Weights of a small encoder-decoder audio transcriber.
Model: 6.81M parameters, decoder width 128.
Training: adamw at rate 0.0015, batches of 384.
Data: trained on short read English sentences (LibriTTS-R), 148.9 epochs.
Rows from block 4 of the text decoder of a small encoder-decoder audio transcriber, named by matrix and row number. Rows with one number belong to one neuron. Each number is 50 + 15 x the weight over its row's rms, rounded and kept within 0 to 99. All counts start at 0.
After each neuron's rows are labels from the 100 texts, of 14848, where the neuron reaches its largest size: "tokens" is the input token at the peak. Only what is clearly more common there than usual is listed. The data: short read English sentences (LibriTTS-R). In brackets: how many of the 100, against the usual share in percent.
# gate: MLP gate (decoder.blocks.4.mlp.gate.weight, 512x128), inputs 64-127
# fc1: MLP up (decoder.blocks.4.mlp.fc1.weight, 512x128), inputs 64-127
# fc2: MLP down (decoder.blocks.4.mlp.fc2.weight, 128x512, transposed), outputs 64-127

gate.307:38 42 58 49 45 70 54 58 43 55 55 44 48 67 60 18 43 33 53 43 99 36 48 56 33 61 23 17 34 44 71 37 63 74 53 49 41 46 35 09 64 82 44 68 41 44 38 41 47 43 53 47 55 36 35 75 38 48 57 17 44 30 61 68
fc1.307:46 54 45 77 52 46 73 37 55 48 27 25 62 34 54 43 28 35 36 43 46 43 51 47 56 47 30 61 52 41 43 51 52 75 64 52 45 38 55 32 58 56 65 54 38 74 46 49 67 43 34 34 22 33 46 40 59 50 47 39 46 47 38 30
fc2.307:42 38 62 39 48 45 43 36 61 48 64 65 44 68 43 50 78 36 37 55 53 59 82 31 61 70 53 59 52 46 57 34 53 39 47 58 50 42 65 63 35 47 68 42 51 68 62 15 47 47 41 58 35 56 76 54 54 32 43 65 26 49 62 39
tokens: "a" (12 vs 1.5)

gate.310:46 37 30 53 43 57 67 38 64 37 74 34 54 57 41 44 52 49 37 47 71 59 38 45 31 72 28 37 21 29 34 57 83 59 48 63 38 24 54 28 50 36 45 23 20 45 75 55 59 53 42 64 40 50 37 43 64 37 63 62 49 49 58 34
fc1.310:40 49 39 61 57 45 67 71 57 92 56 91 54 47 68 57 53 71 22 73 41 61 74 42 44 14 50 40 24 33 54 39 34 73 44 57 65 31 53 59 34 65 33 31 42 66 57 56 53 46 44 60 53 43 53 58 52 46 43 05 27 41 35 50
fc2.310:58 56 73 48 62 68 73 57 53 63 66 67 46 53 60 33 44 52 19 64 41 41 55 51 56 09 56 39 50 37 56 17 62 67 56 52 64 63 59 62 41 38 47 40 68 38 48 40 62 45 49 45 38 60 56 71 51 47 00 50 41 69 42 49
tokens: "a" (18 vs 1.5)

gate.37:54 70 27 83 34 49 73 60 58 63 61 43 26 62 46 42 64 43 33 45 72 47 33 45 43 46 35 11 37 59 52 58 48 64 42 53 43 54 78 30 29 77 25 30 28 45 66 57 46 34 54 27 61 42 37 58 55 15 43 09 43 37 47 45
fc1.37:49 46 60 56 47 61 43 35 90 68 43 68 52 57 55 62 52 53 62 69 35 56 32 46 67 50 92 71 40 51 41 41 41 66 42 53 16 59 43 23 65 56 34 40 34 50 70 39 63 16 44 58 75 69 69 57 51 67 43 52 51 52 58 47
fc2.37:03 86 88 53 46 58 55 61 12 50 59 47 36 43 35 40 43 41 61 40 54 63 58 64 50 13 24 50 56 51 43 47 56 56 23 72 77 59 73 55 76 51 46 68 59 55 32 49 27 44 46 60 48 40 46 50 58 50 45 50 63 35 48 57
tokens: "he" (42 vs 1.3)

gate.48:57 77 79 50 53 74 62 72 33 55 16 73 65 75 42 61 73 65 56 50 40 43 33 60 56 31 34 53 45 68 56 72 32 48 45 64 42 25 35 64 22 58 21 58 65 34 78 36 31 67 67 52 37 47 60 49 67 53 62 32 50 54 49 54
fc1.48:31 67 56 35 27 33 46 56 50 45 52 22 66 66 47 76 32 74 68 53 59 22 58 43 28 60 71 50 43 70 48 55 28 48 56 37 45 51 49 45 52 40 27 17 51 46 58 29 54 41 35 64 42 37 48 41 62 73 19 47 53 55 86 24
fc2.48:46 64 32 65 27 79 51 60 19 51 34 56 44 26 68 50 53 63 66 59 50 26 61 56 35 46 73 62 34 49 49 29 59 53 84 49 58 61 29 74 37 56 27 66 14 39 61 48 60 43 56 66 58 51 62 40 50 61 54 35 61 51 53 09
tokens: "a" (19 vs 1.5); "help" (16 vs 0); "of" (13 vs 1.1); "hate" (8 vs 0)

gate.216:63 49 63 22 26 39 57 52 46 28 21 59 30 64 57 70 59 40 53 36 57 54 58 51 42 40 30 38 73 63 38 48 29 65 70 49 59 33 54 51 35 16 41 70 25 65 57 58 31 42 79 70 44 09 45 58 52 67 54 24 57 38 47 79
fc1.216:38 44 34 36 45 45 29 32 59 59 52 61 36 21 43 55 95 45 44 18 44 47 26 23 81 65 54 59 55 72 61 02 46 53 34 46 38 74 40 62 24 67 43 76 49 37 35 41 35 28 28 61 55 83 52 41 50 55 57 48 65 50 54 29
fc2.216:34 59 56 48 55 32 43 75 27 51 52 19 54 61 60 33 54 67 29 27 45 36 54 41 47 37 39 54 70 30 59 67 84 33 32 42 34 22 39 64 13 57 41 66 70 55 65 44 52 52 37 62 61 26 44 49 48 36 72 25 71 56 49 54
tokens: "he" (18 vs 1.3); "the" (17 vs 3.3); "was" (11 vs 1.1); "a" (8 vs 1.5)

gate.261:57 50 30 54 29 68 27 63 42 40 61 59 63 62 24 51 38 20 52 37 60 35 64 48 39 54 32 43 39 61 70 58 53 51 58 52 56 39 87 21 56 45 32 50 50 41 42 34 60 61 49 50 74 40 42 70 60 57 56 53 60 18 33 58
fc1.261:55 74 38 68 77 36 32 70 53 53 59 69 56 59 78 21 54 37 48 42 67 68 52 52 63 59 40 21 54 79 64 58 46 47 46 34 50 77 49 27 48 59 32 56 59 38 30 62 49 47 62 33 42 49 47 44 57 42 42 50 47 30 33 56
fc2.261:54 57 38 59 49 59 39 25 53 66 34 48 46 37 55 24 35 51 60 61 52 65 49 74 59 61 58 65 61 37 71 24 52 52 36 32 18 62 52 69 57 72 49 29 60 40 47 42 27 77 60 44 35 68 61 77 29 67 17 25 26 70 82 31
tokens: "the" (16 vs 3.3); "her" (15 vs 0.4); "that" (13 vs 0.8)

gate.114:72 45 37 44 63 38 35 56 69 61 26 14 39 18 50 56 44 35 43 43 71 60 14 55 54 48 47 31 44 44 45 51 49 81 42 58 51 52 61 31 50 64 50 54 41 54 52 55 29 59 78 36 38 55 47 27 53 50 44 45 55 63 67 42
fc1.114:69 44 47 19 72 36 41 81 62 35 54 46 42 34 49 40 25 51 66 61 36 10 55 59 37 46 41 46 58 53 77 62 61 57 50 61 66 59 56 52 57 57 87 27 49 58 33 34 48 57 28 33 54 42 63 43 49 47 38 48 48 39 93 51
fc2.114:84 09 65 90 51 53 41 43 24 58 60 53 54 57 33 13 47 29 62 69 34 87 66 46 19 52 41 25 66 55 62 69 63 63 73 47 58 42 42 53 51 59 21 39 57 54 59 58 29 38 36 33 49 42 51 56 38 50 34 50 39 27 50 43
tokens: "to" (41 vs 1.7); "with" (24 vs 0.4)

gate.62:67 14 48 48 28 42 45 80 65 32 41 63 75 48 44 43 30 50 55 62 49 72 49 41 59 61 43 52 84 38 51 36 59 48 47 58 22 69 30 45 40 60 47 51 33 49 57 46 51 22 27 57 47 36 48 68 43 05 37 30 49 63 67 42
fc1.62:08 66 44 76 76 60 45 50 53 52 43 37 41 20 47 57 67 70 59 50 46 37 58 51 41 60 56 36 61 66 59 35 82 27 38 36 77 60 36 53 55 30 40 41 40 26 30 55 59 60 60 34 69 63 52 54 41 83 29 58 70 56 44 51
fc2.62:61 35 34 48 29 56 49 38 69 53 37 76 73 49 71 74 60 50 45 60 53 43 43 58 68 54 13 35 33 26 38 52 36 28 34 50 79 76 20 58 63 75 40 53 55 49 44 61 57 54 48 50 42 49 31 59 66 66 81 66 44 54 63 78
tokens: "in" (23 vs 0.8); "way" (21 vs 0.1); "then" (13 vs 0.3); "my" (11 vs 0.5)

gate.471:50 67 26 54 42 82 48 53 38 39 51 50 46 61 40 81 50 45 64 57 57 45 29 30 39 60 92 28 53 57 42 46 21 26 39 45 43 44 64 71 41 49 51 67 19 52 59 72 50 71 57 31 34 74 55 54 65 25 69 25 48 34 53 34
fc1.471:34 36 69 42 44 38 24 20 58 70 47 50 45 54 66 49 32 72 34 52 30 35 62 25 25 76 67 47 62 38 53 49 75 54 55 49 45 46 68 39 56 25 62 41 49 33 55 25 54 59 46 57 40 40 52 66 41 55 55 57 25 42 40 57
fc2.471:64 54 56 70 67 66 56 33 32 56 79 60 41 59 53 47 51 46 46 64 45 50 55 20 45 54 54 27 54 25 67 49 39 31 58 53 73 46 54 49 35 56 48 41 80 77 70 69 40 36 61 64 43 54 65 39 83 44 46 57 74 31 63 58
tokens: "to" (27 vs 1.7)

gate.505:52 44 81 72 45 59 64 41 43 15 61 39 73 29 61 63 48 23 59 30 42 61 64 66 62 61 27 46 43 76 67 78 55 77 39 36 66 48 57 23 53 26 24 57 54 26 49 35 88 60 63 36 32 44 66 60 52 19 34 54 38 36 51 58
fc1.505:49 69 50 51 52 47 50 65 78 55 53 65 34 31 49 18 56 44 22 60 39 60 62 54 30 80 57 64 55 48 72 52 28 47 81 63 63 50 61 27 37 41 40 68 31 39 37 56 60 52 70 44 24 32 48 65 51 32 46 43 34 49 51 49
fc2.505:30 52 54 53 51 53 34 35 69 58 45 56 49 37 75 44 36 39 44 52 27 54 53 53 43 52 43 74 10 44 56 39 68 36 49 35 51 78 51 32 86 33 52 68 54 40 53 41 60 77 32 51 51 60 53 75 36 36 28 54 39 64 70 79
tokens: "to" (39 vs 1.7); "asked" (12 vs 0.2)

gate.46:45 37 45 71 52 50 03 36 68 44 37 27 42 36 52 61 71 39 32 46 61 54 28 54 53 54 50 41 43 48 39 66 37 75 26 29 33 55 34 37 51 34 49 44 72 48 53 44 57 35 40 53 51 38 55 52 76 62 36 54 39 36 66 81
fc1.46:48 43 22 31 43 40 68 54 54 88 49 42 27 67 52 39 40 10 46 57 71 60 68 35 18 55 51 63 31 59 57 55 47 45 48 17 68 41 36 15 44 45 54 39 54 52 41 62 69 49 41 83 73 61 52 57 30 52 46 37 78 47 65 69
fc2.46:63 43 59 38 58 46 70 65 36 41 50 52 44 75 55 28 59 63 48 70 37 83 39 53 48 50 63 26 59 53 18 73 48 20 62 47 21 51 58 50 36 44 67 63 69 71 56 17 28 43 33 57 52 49 52 45 49 24 27 19 64 52 56 59
tokens: "the" (10 vs 3.3); "because" (7 vs 0)

gate.444:61 35 42 66 46 52 75 53 86 22 39 51 14 56 48 40 62 60 42 58 68 60 56 41 47 30 41 22 44 58 56 38 23 54 29 34 49 05 42 05 31 62 49 41 68 47 57 71 48 58 40 56 59 62 39 58 67 23 57 52 60 66 73 54
fc1.444:29 66 52 30 59 54 63 59 54 72 34 44 52 16 59 33 53 51 54 46 55 36 27 51 53 28 22 62 80 50 41 69 61 65 79 37 51 75 70 69 44 59 34 48 44 63 67 55 71 46 17 61 51 50 43 69 48 53 46 33 41 17 39 65
fc2.444:40 56 71 29 45 53 65 61 53 56 61 47 46 29 47 58 19 35 53 51 43 71 48 76 61 70 33 18 71 37 35 38 67 46 47 65 33 37 62 43 70 68 64 39 43 76 44 59 82 36 35 62 35 58 80 76 65 24 56 49 45 29 62 64
tokens: "go" (99 vs 0.2)

gate.244:26 46 25 82 53 68 43 53 22 51 28 65 46 39 67 71 48 24 46 70 25 19 58 44 60 46 35 30 64 46 58 65 48 53 35 27 35 54 41 18 51 53 60 69 48 45 64 33 69 75 47 49 49 54 44 51 47 49 36 55 94 56 50 47
fc1.244:63 75 74 53 38 52 62 54 46 35 44 45 53 22 51 28 31 54 48 43 39 75 48 54 33 45 70 74 56 46 44 11 66 64 47 48 54 52 45 43 56 65 51 41 46 60 61 55 66 53 25 52 56 24 26 45 63 38 48 24 50 15 60 67
fc2.244:79 48 32 30 76 70 52 37 61 62 62 33 60 48 57 71 29 41 38 40 49 65 66 49 67 56 56 53 38 37 61 34 23 64 32 82 42 60 21 58 49 62 34 52 47 76 47 48 90 41 42 46 45 70 50 59 66 33 14 41 47 49 45 93
tokens: "<end>" (86 vs 11.4)

gate.508:60 55 47 61 58 33 59 58 53 50 52 65 35 54 33 69 24 59 45 52 35 36 54 48 46 73 51 33 31 46 72 84 50 56 67 50 65 58 59 51 06 28 38 42 52 54 67 65 41 54 34 41 55 32 33 41 55 69 54 39 38 24 52 53
fc1.508:47 57 38 64 63 37 24 67 42 29 39 43 33 58 36 38 53 29 54 57 46 49 45 72 71 50 19 51 60 66 75 66 47 64 24 60 71 60 60 39 60 65 47 50 72 29 51 64 62 40 67 38 42 55 34 74 51 61 58 60 66 65 49 40
fc2.508:41 43 49 38 72 33 41 33 47 49 37 22 80 44 91 19 65 69 69 34 56 58 53 55 27 28 45 59 51 27 64 32 56 58 25 48 49 52 50 52 34 36 67 44 72 70 65 44 45 53 28 56 77 41 59 40 47 47 51 48 34 56 43 60
tokens: "me" (30 vs 0.6); "the" (22 vs 3.3); "his" (13 vs 0.5)

gate.461:57 42 85 42 48 54 51 64 63 53 15 63 35 61 26 54 50 48 49 64 58 50 42 56 48 62 44 27 56 51 53 45 64 47 74 54 76 54 55 46 55 29 35 33 57 75 56 39 53 49 77 48 50 65 50 62 69 63 69 61 37 30 26 28
fc1.461:45 31 31 56 49 50 40 47 50 71 52 77 52 40 43 33 50 61 40 40 52 43 47 54 39 68 48 44 88 52 47 46 76 49 27 19 38 57 48 50 44 58 38 70 62 69 65 62 44 61 68 70 34 46 86 43 69 53 65 73 48 37 62 74
fc2.461:66 10 59 41 38 53 47 54 42 53 55 56 56 46 60 29 67 42 64 46 49 40 40 53 14 37 35 30 64 81 52 49 55 44 56 28 25 41 70 32 56 63 60 66 37 46 53 46 90 56 80 55 36 57 40 77 55 79 41 46 69 58 36 61
tokens: "him" (41 vs 0.4); "man" (9 vs 0.2); "and" (7 vs 1.3)

gate.417:47 46 59 55 46 49 44 51 90 62 38 40 27 38 64 38 60 29 40 55 97 36 16 44 58 30 44 57 33 64 31 69 86 55 37 30 52 59 39 43 39 40 44 40 64 46 67 72 72 48 57 42 51 64 50 48 54 70 43 44 44 74 44 46
fc1.417:42 40 50 53 47 67 49 22 43 53 45 44 28 32 58 43 37 52 17 59 79 53 67 37 41 10 42 40 45 32 51 52 77 50 29 37 66 43 76 41 46 39 11 48 41 60 57 49 49 37 74 52 29 82 45 56 46 38 51 37 38 25 30 56
fc2.417:32 64 79 44 70 51 75 70 62 60 59 66 43 50 31 29 55 50 47 73 37 43 40 53 27 55 50 67 59 53 49 44 45 31 77 27 44 43 50 40 53 61 38 62 27 53 25 63 49 56 59 59 45 64 68 28 26 35 62 28 51 61 59 51
tokens: "too" (44 vs 0.1); "what" (27 vs 0.6); "all" (10 vs 0.4)

gate.204:35 31 35 62 38 48 65 38 57 56 24 49 51 44 65 45 39 56 21 48 43 53 41 46 40 68 33 30 29 72 48 89 22 52 43 48 66 69 39 56 61 42 40 38 41 84 55 52 43 13 51 47 63 60 52 42 52 57 28 39 66 68 61 51
fc1.204:33 73 86 56 50 55 33 45 34 57 61 55 67 59 66 72 33 59 36 60 31 42 64 72 39 19 45 43 62 62 44 48 44 67 72 80 38 40 42 31 56 80 57 86 65 41 60 22 67 51 35 43 77 45 41 38 36 53 61 53 35 66 58 43
fc2.204:56 51 45 49 53 30 19 43 92 68 41 43 75 48 62 87 39 67 60 38 39 41 51 54 35 36 52 49 31 45 68 57 29 61 61 60 24 50 52 65 58 48 33 63 26 40 38 69 45 58 45 55 48 54 57 44 36 61 46 13 64 59 55 63
tokens: "to" (8 vs 1.7); "ask" (7 vs 0.1)

gate.160:58 40 35 72 43 33 58 55 53 39 45 56 46 39 55 63 57 50 25 33 51 62 32 36 74 77 53 10 37 53 48 81 44 61 53 63 71 58 55 43 51 34 45 71 67 46 71 68 46 62 61 67 12 31 51 47 74 11 35 41 74 43 43 68
fc1.160:48 54 53 37 51 66 39 59 68 56 45 51 53 64 53 44 37 41 73 81 55 43 59 48 22 28 56 78 43 30 32 21 55 64 51 37 52 33 24 60 46 64 69 34 34 50 61 32 50 30 27 35 73 65 64 49 39 76 53 34 49 40 59 48
fc2.160:43 56 27 32 38 93 35 55 65 29 60 55 47 55 58 57 40 35 32 99 44 33 55 35 33 59 38 54 64 54 66 46 64 36 57 17 70 32 45 37 55 83 41 62 48 81 39 52 51 48 46 30 69 60 69 76 45 37 37 39 56 62 61 32
tokens: "the" (90 vs 3.3)

gate.66:79 31 59 33 58 60 45 53 58 42 37 59 56 61 56 54 83 42 36 49 74 70 56 38 44 52 32 25 50 40 50 41 64 46 62 57 65 74 34 60 61 59 47 37 55 11 50 40 62 45 60 72 63 50 57 57 47 62 30 32 50 44 15 88
fc1.66:36 24 49 43 54 66 36 69 56 90 46 45 27 44 40 45 44 35 24 49 52 83 35 40 60 52 60 84 48 52 60 43 77 32 52 22 35 26 60 44 59 45 73 47 34 16 65 51 58 37 76 33 30 53 67 49 38 52 53 37 41 48 50 16
fc2.66:44 24 64 41 62 54 55 46 47 46 45 61 36 48 38 50 21 54 60 48 57 37 21 55 57 42 38 56 35 64 49 39 83 37 43 66 36 50 12 57 67 43 57 55 40 56 27 43 57 57 75 50 64 50 47 16 55 24 48 76 41 54 61 73
tokens: "in" (14 vs 0.8); "are" (9 vs 0.4); "his" (9 vs 0.5); "of" (7 vs 1.1)

gate.151:45 36 47 05 67 69 58 64 69 30 30 31 48 39 36 49 42 38 55 52 53 48 43 45 45 48 27 49 56 79 49 52 51 68 51 78 79 55 57 43 20 60 37 53 51 29 56 51 55 55 50 25 58 39 26 44 38 46 66 57 63 78 47 51
fc1.151:65 67 41 39 53 51 21 53 63 80 35 54 26 57 38 47 18 80 55 59 48 48 36 54 55 40 62 63 40 43 82 40 57 30 25 30 36 41 58 68 45 61 30 48 57 66 46 42 47 47 23 34 41 41 61 47 35 62 36 51 57 24 46 40
fc2.151:54 59 49 65 36 28 63 57 29 40 70 55 43 22 55 29 20 23 19 31 52 61 29 71 51 56 63 35 52 67 58 48 44 63 67 66 35 39 45 78 27 47 52 27 53 58 39 58 18 54 29 37 69 34 56 23 55 66 49 41 47 21 54 60
tokens: "<end>" (47 vs 11.4)

gate.335:44 38 45 35 58 53 42 65 67 41 41 39 44 54 72 52 28 67 38 64 64 46 68 31 80 34 43 34 56 66 61 69 43 51 52 33 85 58 39 55 26 38 30 35 39 42 48 55 81 42 30 26 49 43 44 41 26 49 59 44 69 46 30 71
fc1.335:32 63 68 76 39 48 71 43 38 28 73 54 60 48 49 79 71 69 54 48 08 38 48 43 38 42 55 57 36 33 61 37 80 28 49 65 28 60 37 69 74 51 47 64 60 54 49 40 69 39 53 24 36 47 63 42 48 56 26 47 33 53 62 27
fc2.335:51 70 20 51 95 54 39 29 68 45 59 43 54 40 70 44 64 75 28 30 71 41 53 50 29 49 51 33 49 33 68 58 77 52 25 35 23 29 68 45 72 41 48 69 43 68 31 53 51 49 74 58 60 41 48 54 53 75 34 82 48 59 63 54
tokens: "him" (11 vs 0.4); "it" (10 vs 1.5); "day" (9 vs 0.1); "that" (9 vs 0.8)

gate.248:49 33 31 68 54 51 32 43 54 39 41 45 67 48 38 36 90 52 74 56 46 42 81 30 64 67 52 30 67 48 44 29 77 62 59 50 37 53 41 64 60 40 49 41 37 58 42 32 53 46 59 69 55 42 95 78 61 42 39 34 49 37 47 36
fc1.248:41 43 56 71 24 44 35 69 67 42 45 46 61 71 08 85 16 47 35 60 37 56 25 55 51 62 71 56 56 41 47 41 39 40 45 45 49 47 72 58 59 54 59 66 64 45 21 24 68 52 66 54 28 55 58 70 50 17 41 68 73 40 42 43
fc2.248:49 56 68 52 65 54 23 60 43 38 54 68 47 50 35 55 50 31 28 38 40 69 28 64 54 38 19 70 53 04 67 66 51 53 45 72 77 58 24 42 15 63 33 51 59 49 33 36 44 65 68 29 40 47 39 65 44 57 50 33 40 42 50 34
tokens: "<end>" (28 vs 11.4); "never" (10 vs 0.1)

gate.465:83 31 26 46 47 83 64 47 63 44 29 35 46 50 35 35 57 71 46 62 78 38 59 57 38 19 34 64 31 52 53 48 31 43 35 58 38 38 43 54 55 84 37 55 54 51 73 49 70 61 63 32 64 18 54 57 51 65 62 52 61 16 73 56
fc1.465:68 59 60 35 54 46 62 32 59 37 61 51 20 59 46 25 59 26 32 54 74 49 63 43 58 43 48 48 33 60 60 70 21 64 87 49 44 33 44 37 24 44 67 44 44 50 66 36 57 89 64 58 31 29 77 47 22 49 53 44 57 41 70 41
fc2.465:33 33 44 66 70 32 67 51 55 50 54 54 58 58 53 47 65 51 62 23 41 33 33 62 58 32 29 67 24 39 22 45 36 57 79 64 60 28 67 45 53 47 00 24 56 57 52 54 57 72 44 39 42 57 89 52 29 65 40 47 51 54 79 52
tokens: "the" (13 vs 3.3); "something" (8 vs 0.1)

gate.203:54 43 51 15 52 82 24 55 39 38 47 48 46 44 77 62 49 47 35 57 60 69 53 42 57 75 62 37 71 51 46 40 57 40 51 73 47 53 34 53 28 44 28 61 55 49 92 58 66 48 33 44 61 50 54 58 40 57 76 68 55 28 45 41
fc1.203:52 60 64 61 36 30 74 53 71 55 53 35 58 31 49 64 50 75 39 61 56 47 30 67 51 23 24 59 63 62 54 59 52 13 40 66 55 54 71 50 09 28 51 56 58 66 40 62 64 41 62 47 44 45 58 39 26 49 53 50 60 36 49 63
fc2.203:41 32 44 48 51 72 30 57 51 59 74 57 48 60 37 38 36 82 67 50 62 36 27 19 67 37 50 47 15 44 60 51 51 47 58 52 68 36 55 40 62 45 53 24 55 72 43 63 41 23 58 62 50 39 63 46 51 67 15 77 70 51 42 63
tokens: "the" (20 vs 3.3); "his" (16 vs 0.5)

gate.69:59 65 53 44 55 38 53 39 45 41 54 61 61 36 49 48 27 52 54 31 99 80 54 35 72 60 46 33 61 49 37 72 68 55 67 59 40 53 43 45 27 64 31 53 36 52 75 62 46 30 56 61 41 56 45 50 53 19 48 52 28 49 24 35
fc1.69:37 44 36 56 51 25 41 42 21 43 80 25 63 48 63 45 67 30 18 60 65 42 61 16 40 55 64 60 49 47 32 35 64 30 54 40 61 57 61 37 75 66 80 21 33 76 62 31 71 43 66 42 34 54 31 49 27 40 34 71 41 61 63 45
fc2.69:65 38 44 63 27 64 72 50 50 36 24 62 55 50 59 55 16 71 30 51 46 73 73 74 52 40 75 52 59 34 40 49 40 59 50 56 32 37 51 44 39 62 52 47 26 51 36 51 64 81 75 52 59 71 65 34 60 46 70 35 57 34 50 46
tokens: "the" (27 vs 3.3); "an" (11 vs 0.2); "that" (11 vs 0.8); "he" (8 vs 1.3)

gate.97:54 60 58 61 49 29 20 74 60 71 30 78 43 58 23 75 65 70 67 69 36 59 69 36 52 43 63 50 28 61 35 54 63 40 60 53 27 44 29 37 53 69 51 40 31 44 61 49 32 44 55 50 54 26 39 13 64 65 68 51 62 29 45 43
fc1.97:63 61 55 78 74 36 46 53 44 52 40 41 63 71 70 60 59 54 63 27 54 60 62 40 40 42 33 76 62 69 59 72 43 28 55 25 70 53 39 66 70 46 42 28 54 60 33 49 55 30 28 47 62 32 51 69 66 15 69 46 22 28 44 42
fc2.97:38 26 38 93 54 40 55 49 68 66 43 46 58 66 35 52 69 59 77 34 32 34 53 48 61 88 50 54 71 42 44 75 47 65 57 24 67 70 30 53 71 54 39 55 21 53 76 53 26 50 61 32 40 25 43 52 51 40 29 39 55 62 50 77
tokens: "go" (19 vs 0.2); "and" (9 vs 1.3)

gate.133:63 17 51 58 40 67 35 38 66 36 20 57 66 53 39 40 72 25 48 59 55 65 32 21 54 69 25 66 38 69 39 70 42 29 38 42 28 41 54 69 43 41 48 51 39 37 58 62 78 58 49 70 35 52 97 33 32 30 59 70 59 46 49 50
fc1.133:56 60 42 18 44 52 51 76 51 60 65 36 64 58 46 50 52 52 50 39 56 55 50 44 20 54 57 55 50 39 27 43 47 42 65 59 57 62 43 50 56 36 60 55 04 82 61 85 38 37 39 52 55 69 62 60 53 39 30 48 62 36 61 40
fc2.133:72 35 47 51 42 75 52 73 32 56 44 40 69 57 59 33 71 49 51 45 56 35 65 69 54 52 75 39 41 22 56 79 28 51 63 49 36 59 42 58 73 70 69 46 39 41 68 45 42 58 55 36 47 45 31 46 77 54 47 46 55 24 61 33
tokens: "the" (17 vs 3.3); "a" (14 vs 1.5); "all" (7 vs 0.4)

gate.437:63 72 53 46 44 45 08 38 59 55 59 33 64 65 49 87 63 56 41 22 53 51 27 72 71 42 37 35 49 72 72 50 81 60 56 52 63 46 55 60 21 43 47 74 27 44 73 37 41 59 52 41 75 57 51 61 50 52 39 52 56 36 25 38
fc1.437:54 46 62 39 29 40 38 47 65 56 60 44 55 30 54 58 53 87 54 33 52 37 52 63 49 70 61 38 67 73 73 56 73 42 53 48 60 53 26 69 54 55 58 55 54 55 43 44 32 57 63 28 51 28 66 78 55 47 31 56 54 42 48 47
fc2.437:53 71 55 75 55 40 68 72 33 48 44 65 38 61 45 62 63 54 70 26 47 27 47 38 37 59 45 54 32 48 39 28 45 59 71 39 53 39 56 59 19 65 75 38 38 69 38 51 38 62 41 30 61 46 37 79 43 61 47 50 42 59 46 23
tokens: "he" (12 vs 1.3); "young" (7 vs 0)

gate.236:81 64 59 49 49 73 65 46 78 54 32 45 59 69 29 46 56 66 57 70 50 51 64 45 48 69 35 48 64 69 58 33 56 57 55 70 59 55 24 26 41 47 31 54 39 32 74 53 45 49 56 55 45 65 63 50 18 44 68 46 58 48 53 33
fc1.236:52 79 52 42 65 63 40 26 31 65 37 41 62 41 53 20 55 57 51 38 49 05 64 53 48 55 47 65 71 63 10 42 75 67 16 64 41 67 51 35 48 22 58 81 29 49 64 46 47 60 74 46 69 48 52 42 52 67 56 56 45 58 46 50
fc2.236:39 38 42 27 28 39 44 52 40 62 48 51 59 55 55 39 64 61 61 80 52 48 37 51 56 92 77 80 62 51 20 55 20 28 44 69 49 46 31 33 61 69 42 66 31 38 60 49 53 71 57 59 38 40 47 63 56 42 79 47 61 32 63 41
tokens: "understand" (38 vs 0)

gate.142:54 74 33 36 61 28 49 58 65 41 40 47 39 70 48 36 32 24 60 30 32 75 45 57 54 62 31 41 64 15 83 71 45 63 28 67 48 63 61 49 17 64 53 61 69 47 70 76 45 57 35 31 49 62 49 52 44 63 18 26 51 60 55 54
fc1.142:38 46 60 44 44 42 46 54 34 34 55 66 61 51 46 11 55 12 69 49 58 33 39 40 41 40 32 81 62 36 55 35 52 47 56 61 47 72 49 67 55 58 45 28 41 33 79 44 35 33 29 38 83 52 56 37 60 69 60 30 63 30 18 71
fc2.142:49 63 72 61 35 43 47 44 45 60 27 19 40 46 66 63 71 07 53 49 40 47 70 50 47 54 63 65 86 52 57 61 45 83 34 56 49 37 77 47 42 30 41 45 87 33 56 60 41 26 45 51 49 45 54 47 64 65 52 12 38 66 35 47
tokens: "to" (15 vs 1.7); "it" (10 vs 1.5); "isn't" (8 vs 0)

gate.474:48 42 23 47 55 85 42 63 41 50 48 78 48 27 54 62 52 36 54 53 53 50 56 30 26 52 37 34 40 58 73 71 34 82 74 43 67 70 36 43 41 27 22 60 59 53 68 61 70 61 55 35 26 60 38 46 68 21 15 45 38 50 35 54
fc1.474:51 40 63 37 55 44 71 37 53 68 41 28 57 78 71 13 50 50 40 66 55 57 22 82 65 46 52 58 35 51 33 40 56 21 70 32 37 44 51 68 26 61 60 31 60 48 54 49 47 64 46 59 51 46 49 25 43 68 50 48 30 35 51 58
fc2.474:58 77 34 46 46 68 46 42 57 49 65 60 61 48 52 74 41 48 63 57 49 54 36 67 33 54 36 45 39 70 00 51 52 53 30 40 30 59 64 29 36 61 56 21 53 47 54 58 15 65 38 62 22 36 62 52 65 38 48 41 59 27 41 55
tokens: "in" (18 vs 0.8); "to" (16 vs 1.7); "would" (14 vs 0.2); "into" (10 vs 0.1)

gate.234:43 34 56 68 39 64 71 78 39 29 29 70 53 56 63 40 43 51 11 69 59 52 22 26 51 50 29 49 36 60 34 44 63 53 32 38 44 60 54 54 62 47 29 58 48 54 62 38 40 32 53 68 61 50 84 33 54 70 57 54 63 30 90 32
fc1.234:66 53 64 40 55 51 19 49 62 61 68 73 28 58 52 42 68 65 69 36 19 56 47 55 49 40 65 20 18 86 34 50 54 61 56 61 57 42 61 42 21 34 31 22 57 52 41 77 75 62 56 43 49 39 45 47 50 38 32 53 37 45 56 72
fc2.234:39 52 77 80 50 66 54 42 49 55 53 55 58 49 25 66 42 38 31 43 42 48 35 49 47 61 51 37 32 86 36 36 62 34 51 52 66 51 35 46 78 57 63 52 49 20 78 59 63 66 50 39 40 33 46 42 61 53 69 42 46 25 54 40
tokens: "me" (37 vs 0.6); "be" (19 vs 0.5); "for" (9 vs 0.5); "been" (8 vs 0.2)